From a checkpoint of a small image classifier: norm rmsnorm.
Rows from block 2 of a small image classifier, named by matrix and row number. Rows with one number belong to one neuron. Each number is 500 + 25 x the weight over its row's rms, rounded and kept within 0 to 999. All counts start at 0. Numbers have three digits each.
After each neuron's rows are labels from the 100 images, of 14976, where the neuron reaches its largest size: "top examples" is what is common among them. Only what is clearly more common there than usual is listed. The data: microscope photos of single blood and bone marrow cells.
# gate: MLP gate (model.blocks.2.mlp.gate.weight, 672x256), inputs 0-127
# fc1: MLP up (model.blocks.2.mlp.fc1.weight, 672x256), inputs 0-127
# fc2: MLP down (model.blocks.2.mlp.fc2.weight, 256x672, transposed), outputs 0-127

gate.267:504496475474541489503500525518529539503496464470540506505483494497529462483507476466477507539489532480502419489443456509464459498485478489502488500512471497504499478470480541510483548533514507513511511461485489483534506446469476520496489466485514487528538500487474493510508531493487481522486503478528461500495518541559491532477496485521538523488424504483518513457498522488445449495528
fc1.267:483485435499558516509510577508501550477477484484494485501485547500512502482501500510501492547444518459464477484472481511457482510520482477491481537490480532497491509510481543486486508487522490524505498502494496457525517450479445495493454511512536475514542543531497476494491536481458516477471485456519471512501536528506536511480503502515551527487441512501534504507513501522447512476550
fc2.267:480512540443507502516509496479541513546483461483533499495456539489522475485485502538494482501515529472483521474538499521520444510517528499509507485529509501491461467535515445519512492500470510492532511532523506478514520490506464529515464465534480497500474496478489501518503532496515532451541502506498494466508504499520516465463531487541532472496464502501474526483474530468455526494464
top examples: smear: peripheral blood

gate.251:496488477479522503499483496523547494464489519518508522554500507501543470474484519539495481531505469465517511495468467461538491521544477454467522494506471491501527494488529511495498476468525499516501490505516512506491529491488547464449527528515501527541478518507484476491488523544534469482499488485465500506501532500510497491505521495464493493547511520508558448516508529499473497469521
fc1.251:533474438534513545483483527479482488504498504514488508463497483492507502527490575519464491519481485467462513495498478482515475472527498525511485483454497485476524489520486479488487477495507509488534488498472522532499512501470522535528520498471505495490456523484507493516509500511470529472458505527491547564484443457499455482503513480496534495531502522491510566473484473441498492541453
fc2.251:520537516475545516500501491450464486509502462476536467547516464489526511468537479545529485534498485444501512447487503483461488494529539483491499467407527539509511545476497521531500523529511476505501503525496525495525494546531482517489500469562509532476492519460519559526486516535502494527461487444491490499494493514511500509550509482500546474520482483489520474481493498487498477522482
top examples: cell type: artefact

gate.428:507500471510474488545475517436485454525512503486522501513547535540461558514480481497522505549508507526505497467484517479473461494481517470508496499484503512478483466507548528471476484526471502445492492498559514533479480472484520508488519479518490486497542484450512481482504467513468486504506526501493503496511545499486530525536453438487469532552480517505456506441499474471508503482476
fc1.428:479490440495557494471458529496501541533470527480533481532446486481484480528479520488475521516483512507530505523510535506510542499502578470543496483487465469526493478499487472525466483512478467482537491475527487546482476518492474527465497492529501515480557508499495476546522491507500514536494508497495467524479492505523506487508497521488516475515474510439515518515501479511516463560513
fc2.428:466503528485549522459518461480534529457495535520494464539467518497474458510525487491502535511518521455466484510487530512507475472479527488524508546507535532520472486490536537502519522496493502526513500534482500513507477462544455515503486476522526481487484503510485497497501513520463498517522436492507497501539466542489480504472491505483539486536520525481520500467501506541546486473523
top examples: cell type: blast

gate.161:486544510509497538471523500479520513559505482488514512536475534512518561526509515476511496482497549488478544502547501533534472479503492491485502476473487457473485495573479465515480511534491505528563484503489525484504495521497496439481512474496483492455496518455516513539543474550536532519544490480519498473497530530483488544477475485517499517504498462501474505492490528504455499542503
fc1.161:517503531490521510497475513517528499477481536526502492495509494470473483506492519491525526544502493521534499544480487525498554529485520523553476514501526482519536512467533534480518499502502477531535518496500482494478476505448505469511498516516509498549544514493525487531513443496507527519486499478512502515538567489521495475487566531497522505484518531523522505514495484484515495451534
fc2.161:476534481553513502517499556490471526506492519542495504533511482433474488532463503488468464498490501494522491431500511533516527499475508498521518493527509500499523503528455513494516473480492469486469473496536487478470518477530473486498580483531484490517506490510481510474512493525486476521507480487460559500529491479551488524547495526471501513463514522496469458486498479545501524494452
top examples: smear: peripheral blood; cell type: monocyte; cell type: myeloblast

gate.411:513470514554458463539442493498482540490504495538483512451485474491532501517466490523459504517480531518496422522550462521521490547464502556475523526514477538477475457536497533485519493513513455494509447473480503515524483501507491519480492478496504526513502527504472471511503511482478535501545488462534477519494497499509465525483520486536533459544519451506484508513516499484516483489482
fc1.411:528453517517483500488433482505468572519501474535504485523507511500534443490485475481482526488515496489517493505504460508503504527484503495498478538548510550500449467524491517484521479531512485511512481474484479532484497524480548525479493478486511546478469477500490489512469513479473504552551507507503472520459525500499465521495513508475492481535465436465463524504506551471549507533465
fc2.411:484475505468487541452487496533522506525494493495487544481446454511522512507456486479513523463480505526523519509519519480457496475467524508479528506483485489525518523473506457489497484535482480529461494546510524520489493534455531494451453532525507535499496481543456503520482495504499500488466541503557520529483503524535523458501530503537508524557500468476483500477496503516493539507485
top examples: cell type: segmented neutrophil

gate.448:525465472472545479511488521478501502481500510484516480498511461491524481447481529490478479485500495526512524475511444539483491470468496506520498473503511516475501502470465454497511524527544506496508474497455534485524480499530468481488483501480461486520491487461490502500532499501492541478506519471526471474516482504479447455516496511555503484495473496491479502515503487495503520491497
fc1.448:496484476495521550518526477532489494475505496481484498498579507530529521498505498501453518521483491487493516486482502487484513547512484542509529518517437545482498516527463520456480528507498513529489498513515545471507534456504498511516478471492517500499458531518506525447496486449475466510462489523490528460487530512527504485471515534456500537531491473522508533532505550519491554537456
fc2.448:499490482525467472515530510514501507503493515517497507494526437507526537496490461533504537553495514450553507508553503473512504528535482520489492484522509514518491563518513502514470510515513494531503477435490500484505505467520481463498506492505450460493483470505507528463514495531532490477545519515520550484515512490475488500537509513460537487503471493528504515517471564466503504524484
top examples: cell type: erythroblast

gate.388:490504473509479484510509492502484498490478507507499543512499505524511488519480502514512516471504523490498503526503543495478479561527460500514445555508528501448460481513488491549428462497508510508492491507495513432505488511541545481514462519516514521506499487469485498514471542522491497518496535511494498507525538515506523513499513496536464449531482526530487449426492517468530551454478
fc1.388:512482501506474523514478464456504500458508526494480494504538496488523539530508479507490470514521489506485472471468468532498511464502564514475501472518548483493519519450491456450561499524492459507526495511500501541537474505439468498486500481492488461516476526546519487530526505516535524501471483475520492466497480506495468494517504449496505517457495486472509541573483458508506507516542
fc2.388:461551449497525478508489546518468471502502546511457463509473492480536469474495476449476470475520493519471523515465534492544452526473477487544538525494492526512524518487488538517494508505471460498536539474481518520552478496530504509479486501483482446475486496506489494507528529519531559479487490454475534460507498474484510465540519493503528458510509548511505519519511464486509475529508
top examples: cell type: segmented neutrophil

gate.178:539498472502496552474494427459544508502482492526515494473516540508475507460480495509528466462503477501515503500498510489443484460494508513481531477515485499487518489495486486511460502498516528553513494493499482504498504545490509500464528481569521490521509514473471516470543483478527490536536527497460528492511551508495490482476512501458512537504499558547534485500509473549504499489505
fc1.178:512493475476528499526480476520521490516486490495481509458486508544519516488459511492483469539451536496511541499529541524548535555524515460486547489481473515490503505484550485512547464481489461466500485497526521458521514520533545529556518432509494437491508493497528509518500517509503511513475506468537510489450464482520530483493521503495443469520498460495493486489525511472483527506472
fc2.178:536501510501448458497480506482491506494504489553524524482522488484483458519483490529460491510503514469464465471500534521481494476532486480525506488524475471469547475529483492530495510498495509504449496514506513511552476483483537533528524495462485499543522511568530483525492481463502498538530470496485511470483519494508529498481499457521504491523500528474455514477511493487497496526501
top examples: cell type: artefact

gate.455:487518537471499499489495477496501492509464467526442493464489498481500480487492450519559506471496487516509468524519500537496449503496517506512528538521518513521526496487471475469472481512558493471516491487469485505525482507441516512447544517525520518503490489494477519505499518532534511458490491518463466508506528499483542484533518511546498461470499489499523531519495465508515551504526
fc1.455:489466505519512489522519482488531531451519510489514484513503529486485491522502507449514540509494512483509505484508541466529512509478527515512493478454492499503473476472529484527500467534494500525517485517510528526504490533491533466467521502536497482502461483542505538549534484462474486513483496495490467452525517522489489485457512472477492458502524495502509481501514499516505540492496
fc2.455:546531497472509461474500497432494493482532518516484512524479522528476493512487486512522484515481534480511507493485482469477500542508517515426494515505533481508509502483501491532519520493487467543507503486530511472478473513524472472507535495526488519499496529540470513555506509501502528489501506538471559467503497500466540552531460517486487476506457502501495484484454458508563502510488
top examples: cell type: plasma cell

gate.25:474510483517502432482517501508467500483525500488487509497489517455510501480490496509475487554475453489489516490514503494492539533497416490487489511471512484491452483528515514490497515515503499511490490528535516469494495511506487454504485505505519522515506517520496525522476510466445482535497503506487454521473531507510539526462498479510505474547513472509497554534520476500520505461489
fc1.25:524474535548524499496482496494508503540465499505513521515470534514524506528527472509510534501503499484527492511474465479472480441504505489500503490472486478529461531448481465505501485497533524511502521539532499458462488514521522501513483477528480500484485466437471502543520507508546496474504507502499480545519531463476475513525499473536492434472500526505470477474525549489479491526541
fc2.25:442473500480518484504526520512491497526517477474485448483543542553541524483525493522474511496486531514522510506476480504523493559495512542526501512532522525509517525496482486491515491469529523508515518522516526445513535548476503525499471515535473469505491528538508539498504503511495508512489479492489496455492493483471487498497451489523514510422506484523486526482495537468526540520536
top examples: cell type: erythroblast

gate.482:529502563506508497517482506512532472541516524486525540533485500511518488504488490526469526485513474510473465493536526493474507503474479503485497517531534509533498483501544482510504533519477489520489505447510512506542494502531505477523505491483497540514503523508500504481513510526503503478520506488490519499462510491505438520460584508515519536501517505504498504505496508540471524539502
fc1.482:524518479490505506496525522476491486510496501460500454512478544515482531498517509537486497490470496503521504442537494501485506515514527511489510552494488472493532491513464539529558483497497469527466527500497524508509515500465502542482539517495496452535470514477533462495479503486499565519498473493520474536486473465528488489561470480464486506519495503464522465502523493480461473488488
fc2.482:491491500495520467509522505472498494493547467561427470473506473505469508474464510526537525493472513503487483498510513460520504482488527489517486510516514487481528508531505507505498484480504533478472483483493479516504477537463565493505548524500475479499546551528487482506480524509494521537490518522461480476487484525503500506492483539525460492492530500537494498501514486457471557514462
top examples: cell type: lymphocyte

gate.338:520515517574464512496511518471486509451539530543521557508475513524449461511511538490538497486475531499482493480495510511500494464481482529502471499520456468498445521476528496514510567482513467469469472501496459464489482503484489472487532523534472517509461475499503514502556477539527473493514521535532499503478473495484507504523488518490508478526515502515512522485493523493506523499490
fc1.338:525520515554443535492493496523539478489526502511446525472481449536493479507468449474506514453505521495461512498519490499491486469489479508462459483481471501469461491460510525509529527511501494486477452489449454526548481479483500511486489524514464515538489465511473531528477490534513524489516486531490511468494490523495498496549520508480485506522509467505520521489526504506544562521528
fc2.338:510501532475511555489502541500511511534479496470511490461495499485485473501519473468526474479475487513472496465491499477477482492474499515532484517487513502473492507540461532499488507481491503504506514491505445534474484534444524482508513510479463522501525498539489522482490492456543511471454511467528488543530511480524475535504454452465485525528517524526460545486500489506455492475496
top examples: cell type: eosinophil

gate.109:503514451465484506515532490489504495522505477501442499548527529471518507479535491470497453461521468485481480512540473498469517488539513495475521484495511503513492497513495552522504510509492501514526504453505447525476541482487507476479499538531457475539517508526509507522495494483534534470436497501429522452489455482500527493479529532555515492548494546488560514528469540465479511526484
fc1.109:500531511444493478478509506501498508511474504492516465477481543501477454476509498483510488503435533503556483467521506518538514518500528508525509475506512485485505457484457472543519503513536513484545490480480502473483520526534539514524495515464523471488459553451490513517461480473528495492547543499515529498517532511479521490498502497475473478511480533531452533508526476494493521512474
fc2.109:504488545472474470484468487508518472503521448503503536463473527498505524518512455491568448468496502506495473527454508517497478536503530490488461556536515502501530462504495505501474494473531490533465505516524470507512465513542478519507520491530499534528545486470493499503543515492484499505528490528458486530513503488468500462502549467469477490506458497519538483506510503498488516473486
top examples: cell type: artefact

gate.451:525484485564460498500490508539465479481466488457537522513515519516531484538475467531498463496508504469529442481484471486523445509499478538452512503487535531528512527554499521451476485508537499485518478495470524492469455483486486480520474498513473500500498473488529525487525508491525506471531495512564475551476499501496499497470477507514474503472442517498505483499528443567520507477508
fc1.451:488481478532516505488476513493529488479524508548495512505511487554504508473473526459498437510528510457513500531492477468507546518461506516442532484526451520479490496503526467488485497478454523476500491541528487504463519499442491525514511529475461509520516457511511474516506492515486506513460477477484514476544525515431500471517456470493461469475483502479542469484509512479472500506527
fc2.451:482492524491495485472472521476453538526507491463464528514531470500491530485509475464464495497468537482515524506521492521528508517506535534506501526514510511523472500492528466446520501507532462485445500483477521546503494463481472524523480489531494491542440522474521510477492491519509517544526432516492509509481514500504504466522532538489507472524486512514490460508497454525498514505545
top examples: cell type: promyelocyte

gate.429:513527485558458473519509503478501523526486545448523505524526531503527482532474498521534470499567475507495485493460496476495528471512506497528521520464497501491503508473528480500491474506531508492510467531493508552482495507516499531495500481499498479462476518497476471524487473521528516556531466499521518478491542536484487464466478528570465486471464524479475520522490492500495457465479
fc1.429:538555540517516516513521524521483519489542514477517476529483544513474483519516505502448489503522510519479475521510464509448455466476537511508525541547528548512473489537512521536546499505473490534505486481446474547525535488465516488514492462540498442509517497497449494492500476480498477512518536499448523528502481503460502498495456526520479472479478513496517481471491513460521518471479
fc2.429:494522503538468535503504489489518490498482480481488484521476510507509483496497503465537463478512538470513498507499501516463527533471522473478472463494507545483474510458493503461468517525532503492457482541454540492541498481444498523495464510503480455504502533482511522473478446482477449459467503456507489456515535494532486500525482485507510491523527523469525511488504496531537524469471
top examples: smear: peripheral blood; cell type: eosinophil

gate.124:508475522479505496514468489512482474508486493485524488535503488547475525515500480514538495535537490529505497505465516510497514494479477513506512491530476516463505482506526448474504538529498490506518503484546470511493485472527485493464511442468532503547477479525519489453526542513495530538519505508539510501532490539487484524476505462524463504492515479544525554476503502506538499473496
fc1.124:499524504504499526495472467540450507528491521520520482495494500536505487480527500477529530494517480512522461507495512495525504491508485515521492489496483543505517478481502516489519535521507489467504576478513492515512496517497500479464499481541534481518484535542534483467508504496513475511514496489523525517521520525500487551499476497513454510465521507490498497493487513510533490498503
fc2.124:515493470488529529500457466481528489541516504507498536507473497474501457514488481500473504523451527518518492510518474510495552492480546508530508513471518467465525484518473486501525481524502548545498501519524500487489498525515500519499548530501508474483520505459522506473486491467505476539510490482527480540538480494465514547498532538529507525474451497519517510472462494545541482517462
top examples: cell type: artefact

gate.137:498533484470494456466497503522507465512512481512489524498487497540508561504495500505528454486438524502497503544476515508558546487512526497490499485483506490491488519527491489502535470512532512508521559458506560523498476513518453512485496446502496500492438504421509488486521471489512480505558528477469523518491540487505480473516478518513490489541500515507524484482508492502469503524504
fc1.137:465511464503503509429500470472482488470541485507515496503480521515450587524509449464532491463454491498425461500516526495524498527508549485488498507484468473489488486476511485478477504533499521545501499472502508510462477510522514485464480493498509503493476516501531463525534515493512535533505566503485538520517530478516488472535515505522458469542486555469515500474491502498500468545488
fc2.137:497497549490500482522465454514479544500504470511525551505469492494502505437469464488506482483484488535482491501523524512497502461508505461469489538538461479464513493475486484464471541529482519469508502515525512458517482503457479508470488533503511525505503494473490485530495478469502539471518480465439522507492533539512502472512523489529495472510457511507535521510497513459493517536493
top examples: smear: peripheral blood; cell type: monocyte

gate.3:515510516500501464524508492498530502518499478533479503552477557492475507476456551486494465493506500508537500486510554521480470490523501471496531507508510528494443484488492505510507487483492495524522453476528528460473513518432511518493475550502493489499499474539523534508481499489507535525553519475507536489562575521477490498514524479496473535480513466532539505506493517531470484468535
fc1.3:517473463479509503517502484488471490472483517526509478500485500497525478513496443454510468470509481464504500495528488512495466496457516484502525447498475497535520482489497469498453547493497487419493514546508501518515520488574428489495449495521516507481501507556500521542468521509522510487499481503511486537491472514478488514485449470451475528502511492480514509483500562474497493515484
fc2.3:510501508524453454521479485454450494483525510557477493544502508518498522483509443511535499512434458524462487456512507519519510486520551501469525514484502533528547474511545497505499522503526502491521481521500457518521519465477494470537524508483539520467470501497486495461507500555523531493471467516515475505506467474527472511550529493480506479479487520460488496501545539485497475505494
top examples: cell type: segmented neutrophil

gate.582:457484495535489537495467496467479519466496469494543549466527511514480527467512522496481488468444494537517523530458548483532499516509485499498522510470500516485564486496507473496429546462519472466511472535538516467502485513485466484539489471521513478525461520516466508506516474487521465488466534510488489507514539528496509477488461479464494514513479475478468521517523483498513546512500
fc1.582:470514516512480524517490496494457471456460494534500491471500504487514519497500516551533491479506521546503490512495551473535479523453524477465535501507476477484498490464504510482491493465511517487466493505517493494533506486479493476478542482486467530493485523477493483498481501497514488469506515502442530458457534549489542508556473496507508473548477481484498490498478507499453473521506
fc2.582:495484474529505497489502466511516493511522510547504474483480471480501475493541515489541526496530524445521532528540486522471535476539509488495474532541518445477511500478479496458488504476513474491477491542428497503512511468481542465483512480493504513492542515526461498448498477440513502524495493483516517477533441516459512508504497512473490469491546483502530504473475487518515496501539
top examples: cell type: promyelocyte

gate.356:496479520426520535491519532526516521509485499495482448511545453518510525520499491523449506470536502469511478497486482517536504501505489480514501504482491456447513472539504548490529488514472524511524502499460444509516523504507514536491490479534516469488503487483498532487509504504477482542485448497487481478522496499487471527489526467517564464517522466522526531512503496472514516493504
fc1.356:497460519528529543485523529490533508497476531512453518523521491476494494516468497507479498509480502537491466506452514522506539478475482547510517501514490456475534508477481478530544482510469477514536483501490473507476490504495503477537476516473457466549490486497510470554522448478557497500510441480453512510479516476536513545556489507518498511498545527425496449455511478521529508502540
fc2.356:486498489517514499475527515500467517522529508538530500510508528449507491518502500499500504455504502481540488471545519526491530494498465479505510513521512502475495537492513480473463492528472528460499478470502484507461528491462456482486522515461491489470513498549500485472505478481502489528543484470456519517486462523534452505567542487499503517507462480500539472549451520516498483498506
top examples: cell type: erythroblast

gate.288:523512496459484477538524553482518492507535545510489499478499481504535534542529506499479525499495507489526507512500487468461492498505508507531484469505471537498515512487487474512502497483522496518457505512504486463542449512536567483516510512523490522475507526538457524507447515464477498511478537511485474541536511507535486542515490486500466510488480452509488451492491517516517500475504
fc1.288:455475510470490498505484420499472472475469528504474498514482496491481513481486471464492505516502512526478490523458520506512485491488440480461503487511518510500522507493500470484490504555516510461539498510518500501435529467456469515491518489483538501487479459509518488525531496571494473475521480480496490437507474532489513471491484470515500508501482484507501528516513508466515468485524
fc2.288:534512495514478475497534503499503488544498549498499500543517517496514494525497527484487475471530516497486464466523485488502465514538459531496518516442462497495507476488486466490515549467504534498549534493442495490513429477467489492498477488503471518497502493525481470530492527492494476457469530489534516520472529520505510514525501501448445497507509512507497486497518524489503514484525
top examples: cell type: segmented neutrophil

gate.132:487499465479505497451480517510466481525487541527476504503501535483522502494493484492504557494535475471491509484504463497499545544499516505510466462482508464496517489467486459497480503497487558486513520506523480486481486483516518509565472460469490522529521439498506497437474494550531510493488486467501459486494505526515503481492510464498498539516543462495503466476532500493449494493505
fc1.132:517546531469485509498517526500462513512521486443524454478456491525491530479497521522497470491473492494522504517523511440496484511500465495503532465534471515559501495523565528489541499513472524493516506510503499501506490543460456515495516482493516462514461520529540512511470473483491462540528504497457512496447537524509502492450516501467520479533530537504492506478510526461515486512491
fc2.132:506483459513473544462521490497481539513531541500495503489492516534498468517512533526500507465522504521507466518516506473464502505515517532503514511510500512526538511525505517526495428469543565507477506445498532482488484475506493493454502518477488473454553515503539497474473500513503478463456501500526526481474527488444491525477491414476509498494515477515518494496547494551499503486479
top examples: cell type: blast

gate.504:494476487504476520511496499490469518521488520494462485491493522464513502508523497468519520488445463501467491505448550480507505452484512549474522488503527449513531491520472516515495486494490478551452500495515496484457479494522549490538506449446523482466483499482486526519449522541489479482470495554484527553465506439553488553507524501519470479514523500516502466521512535499496504516465
fc1.504:531522498499494461516437513495505481484520496481512529509517531515509534505449492542493505513554514519505498500566500517508531488527497465546493478530479507495514495529497488495513516495534513473487542495499545534508526479477489525457530531530546508512541457498471518474531471530520502551546477491570490488486539485465535483508465482493545536476490463504518495524506460521506519500539
fc2.504:505545489469519477482485517487492504500490518522484529470499477501515522490519513529508545479509497464485548500500516510483472506495489487521544490472546463479483482491537482465488482474510507526519478545464557526532485510490505497478520510496530519502470472512445488514510482495520526529503516467495523476526473507482521483532518479502477530481509517512511481524521521432478490406479
top examples: smear: peripheral blood

gate.483:469505504513489506511519518472481490491524476490531521472506476488494512545509542507475448533511524499493502491520493500511495501504497494502508506501502511511508514535463519495505530560511472466512508479464512527471499527474473482510475506459504504543507483538519505466450472493533500529481494500504508519514499506453529474493510469496540491491550520515493478525520480514547512499525
fc1.483:507517462489523480492513481493488470505512471478474569476523521495473456554513519493536482518488482501512525525514539483508509451493496498523485524430496467497453505476467483505495492500471482457502523540525500488521531465528508516497496444516488488490452511499521525523509534477492487503507490539534509455542539536517483467526514522515475542511470463512518532484534540525473480470475
fc2.483:471494529468477516546484485503494460492531490463455457519526515491508523485514519488553486543497482449522520490532490507525469512502505494488470475510519526491529527504512484485496510476485494497489529503505502510501498526535441474453476482502503488473506454475498541520506482509514458546496521504559528529503492536541530525490510544478472540514517446533509496488514467449526509494491
top examples: cell type: artefact

gate.233:527478495521484519520471538515498494495527511470529466532490485464451492471495540538485476487520468515440525462435512490472500509485534500484496530496473516520512466515514456497465531469450486509530486505507496482539550474500472488495485502516484497530536410484518476482498493520487471495484486456529473510532535518484531538504529503524522527458501473519502527463534445512509468536489
fc1.233:540495455520530451506481464495500481490499533482513521498484519520475543486535533479483474500497450484460525531502470487498492474506485531495496505531488522542501505523542464521469472499485487487527475530502516516504495496495480524485496507443499531488504457538494506498472482499488456533457447468507475530579494533506511515492532490488533531463499466515522494534480471509498463494476
fc2.233:511472558475528495532498472500478491482492504502525523527530511510508519484507495489509500485530539520480484518503522517509473495450514468480563502483525495531517488503456529482491503504504520492499473508531492509478476519529483424503527546497458467467475496474543492462501523532467471536523493503474464564498512497488507527456515494503516541466487499516454480496465468522498461497471
top examples: smear: peripheral blood; cell type: platelet; cell type: erythroblast

gate.590:491478485453525506484462516496543508503439462530513476494481492443508528510514521495498485460497479494513518509480495536479473504504529498472478533490470503514444512468472539518512496514493490503508477478496490479488509493504548469505526505512445459500521510516556539518505547527490492496465489542530444488497482472514442535562524506474485543499496486474517529483488519456507538531543
fc1.590:511515489515464510559480495505448492493522546455493521545518508545528547501490496484521486532450511517470502514547486522524503485498465482544501450476514498478503462483517486524473494489494503505510544540507511557503480515494446545473476512503530519484459497478454509488492470457514489499547531497489513507502527476485515478463501500476507461489506479517475462534525490536520470499480
fc2.590:490503479535474481514494488528458535521535527488493514480495496491495518518481491457486490525490482461459487514517482463498452466502485493489499456428544543493521513491456514501499484493518514502517489529474478499498484503536551492542491528471493478465479496483482542478500491523493524463496483489486520521472468506519527503512470461489542499536512508446552482486489461521517526492533
top examples: cell type: erythroblast

gate.273:461522482473483524524480456492467479528542492490484475525472470505517546457474503556542512520544489488498518500484516482511449519516500556508514449500504508505518499492505452480481503546517528508539525492539502515448539487535483452470520517525449514519512458511470534518503526485513526495482520471514468523497470497553515529492501476523505522464523542489476485489493505496528499484501
fc1.273:497525509456488519533513510504480485502533460482530545522484522489513490436466542526491480517535496492516535480472517465529492492497488521499524463545475488515526511522491488531546471536480500454484546480489490506448476482476489511492504491488474484470485497500485557488507517511523474462468504491529453565480473500525525539520532490532484495472482527482495479459440476492490460530488
fc2.273:550472517486487486525486505510511511511457473465492529478486533476495499503497540516453518519506508536482512495471502521485474529492511465522531522505514482544485504491496449473506506524533503548494532540498481484500529502486480516471486492498533513525503486503479522508488513444466469485504499489511450542544497522467460523495530510502526459478517512456458518486481518480470498545461
top examples: cell type: lymphocyte

gate.535:480441473498460484512526567475519480490505498526467465505511500489491488488462488485512505471452489517517504542455476512508492490493495489466504476493477501511487514456454475486486516486539493504473501502480472520508458475503542546528496499545494498484522521497522481489499510491508481523488479541565485436501458469475496509511484500487512528469464508484523557492475495470526493495518
fc1.535:490476528442498514473508515466471515535520466482484529492490459535513492499510476497449517529502482511456473490503538488463494482544517491507511487540506524510489454532540554499503500502479529471473513449512525481485523469479509542494466510494491519525484455508517497477496479520498540528488499526478533533473463527492501493487529511533507453548492456453478457501510485506493504483501
fc2.535:507557485483494453538517465495511525556444497516512475477498514492506534487539494468517488482475532501426526452486495465467493523499509508562507468479548520512515525513475478511500500563523487488535497495505485489505479458508483468472485495446470474526507483539467484469503463482512550500521495538472505527492520466490502472512492500499507497471470458470515510465548506519471505469491
top examples: cell type: eosinophil

gate.631:490491511549539497471495501516528486513510523469479528485515491475466486449498487527526472469556471522488473466478500505460517545527512481527485480510504488535511474506541519483465561509510516493488526527495515498530474502488520507468492496468489522551517529476484511501508561498479487496525501548480478493471521539523499520497481484474484499517491514498478496460516510507542480487507
fc1.631:479459515466466499512484497484502526516521500541532461488512493543506520475506498533503485476443496486506477507517492433536499472508455507502523520496500481466475529470514493544561469491514476464529501511524499502460501458488474476521528504505470491473516508527493543487500533494495527528521454489451494504523502468479540483488473508534510485453487489457535525548532491522487509482501
fc2.631:504503498487527483505471450477459466495480464466485511474444456542537502480519486514520534500568477488505465519501507460509511485525519478475515475522512530500500517513501529533495486442507518516527477479456503551559490509552482476544528490485496490495476505513534489504500518511512517526473480507499485473507486500508539468472541496514521496475516479550528473490537465533527470536517
top examples: cell type: erythroblast

gate.258:525537486526509490507488555487482510529549518530486513496509476470504454508502501501520487478430446516482508517524516475518483500549457459477532484517495470458475540506471536490504480491548480494481493511470570496495494507482541551458499521529528552513509508549511523497493507457497485488504457476578536511482467502477500519520538498493519516499516485517529517535471521495521528528487
fc1.258:516506478521548510476502492449493482479542521518514513474474544507491519507531490488507485506504444525486503541486513471521541492490506474501514498513475493487524514478508551476482511467533487484487530501503562482507458491506495520480501479532486538533497485495485556469537529494515493493493480494485526507462487567522468496510505487470440473480528522493546500501515486521512560533558
fc2.258:471465499482441521486487526513479528510493525538460466526479530474523535517529493500486497486498514484498537488541477485470496449499495515518519534462480507523489521531526534543493492501481505491503468484466482514496509478487485480500521481554542547487524453506529469433505496486555489522515519492476453475489480520475499525491549477486495501522445471508513521502494500480492496506482
top examples: cell type: artefact

gate.396:467502487535485515463510482522518483486525508477499509500547460541512533521462503525521495515539521521500471517517512507508504536487531512508475476541484516462493498514562469497484495513483489498522528550518491533505507497495472516513487481480467457481499516526502552495511511496532500492524518527511464476518507445517486471457486471526487491493541474503489496485549511497529508472486
fc1.396:514497465493499474516494473498551520487507460505534494448533494528498494496477520547507504515562477477537548531461495488428513543498524473509502517525532530499502526504520494486511456501476536495540486507518484500512538495484484550490517509539449473503544487501528518469546512461516530520483519555493466497455473451521472491466493523503505478496494512542481499462482480438504505479495
fc2.396:528505492512472494513491505553443475511496457450477463530548527509493469493421465538517493474497498502490436529490534514499505487509468499501497453531484547491524472542467513537492473475474533467487512519534501520486500464436436467480477536570475485507508508476467507457491492519523525511489533453514536513487515541521502464508465482503475474501526486502522471522460568490515505501517
top examples: cell type: erythroblast

gate.213:531514504495484495479504485461460533511491481473509512520493496489501464552494523486489463493497469490485505473478506492516503541463475506511493518521511482485529494531468507513512514502471471515484473454519537477519474442501474474513505474459483508523464517481517513503466493485506497450549479495467495533484459476527498551471535526480489513560489479496543508489490456528507499545468
fc1.213:546502514503522529486530450513486526527497480457521505521471488523459449569481465495504470480485509470502509481499534498546513535472486528494498503505512461436528522523476503511527498491483480504468445481537520455494521487507491506533502465475463480512480528489514476489440475518546495472504506492476500523481492480541505514463505514462502519549522481510521509472481452507511532515516
fc2.213:479486474472480500480517497495497493507535533521515542519473501495517462536487495505519458506486532517535445461468481450489491461480526480508527509499450507505450446496470472535485461535510487515473521528493492476507494531493460529477495464427503454507517451495476518491465483520501501517549491469533538476528506468497487496494467503509521536512475515513498489514485529510501502464455
top examples: smear: peripheral blood; cell type: erythroblast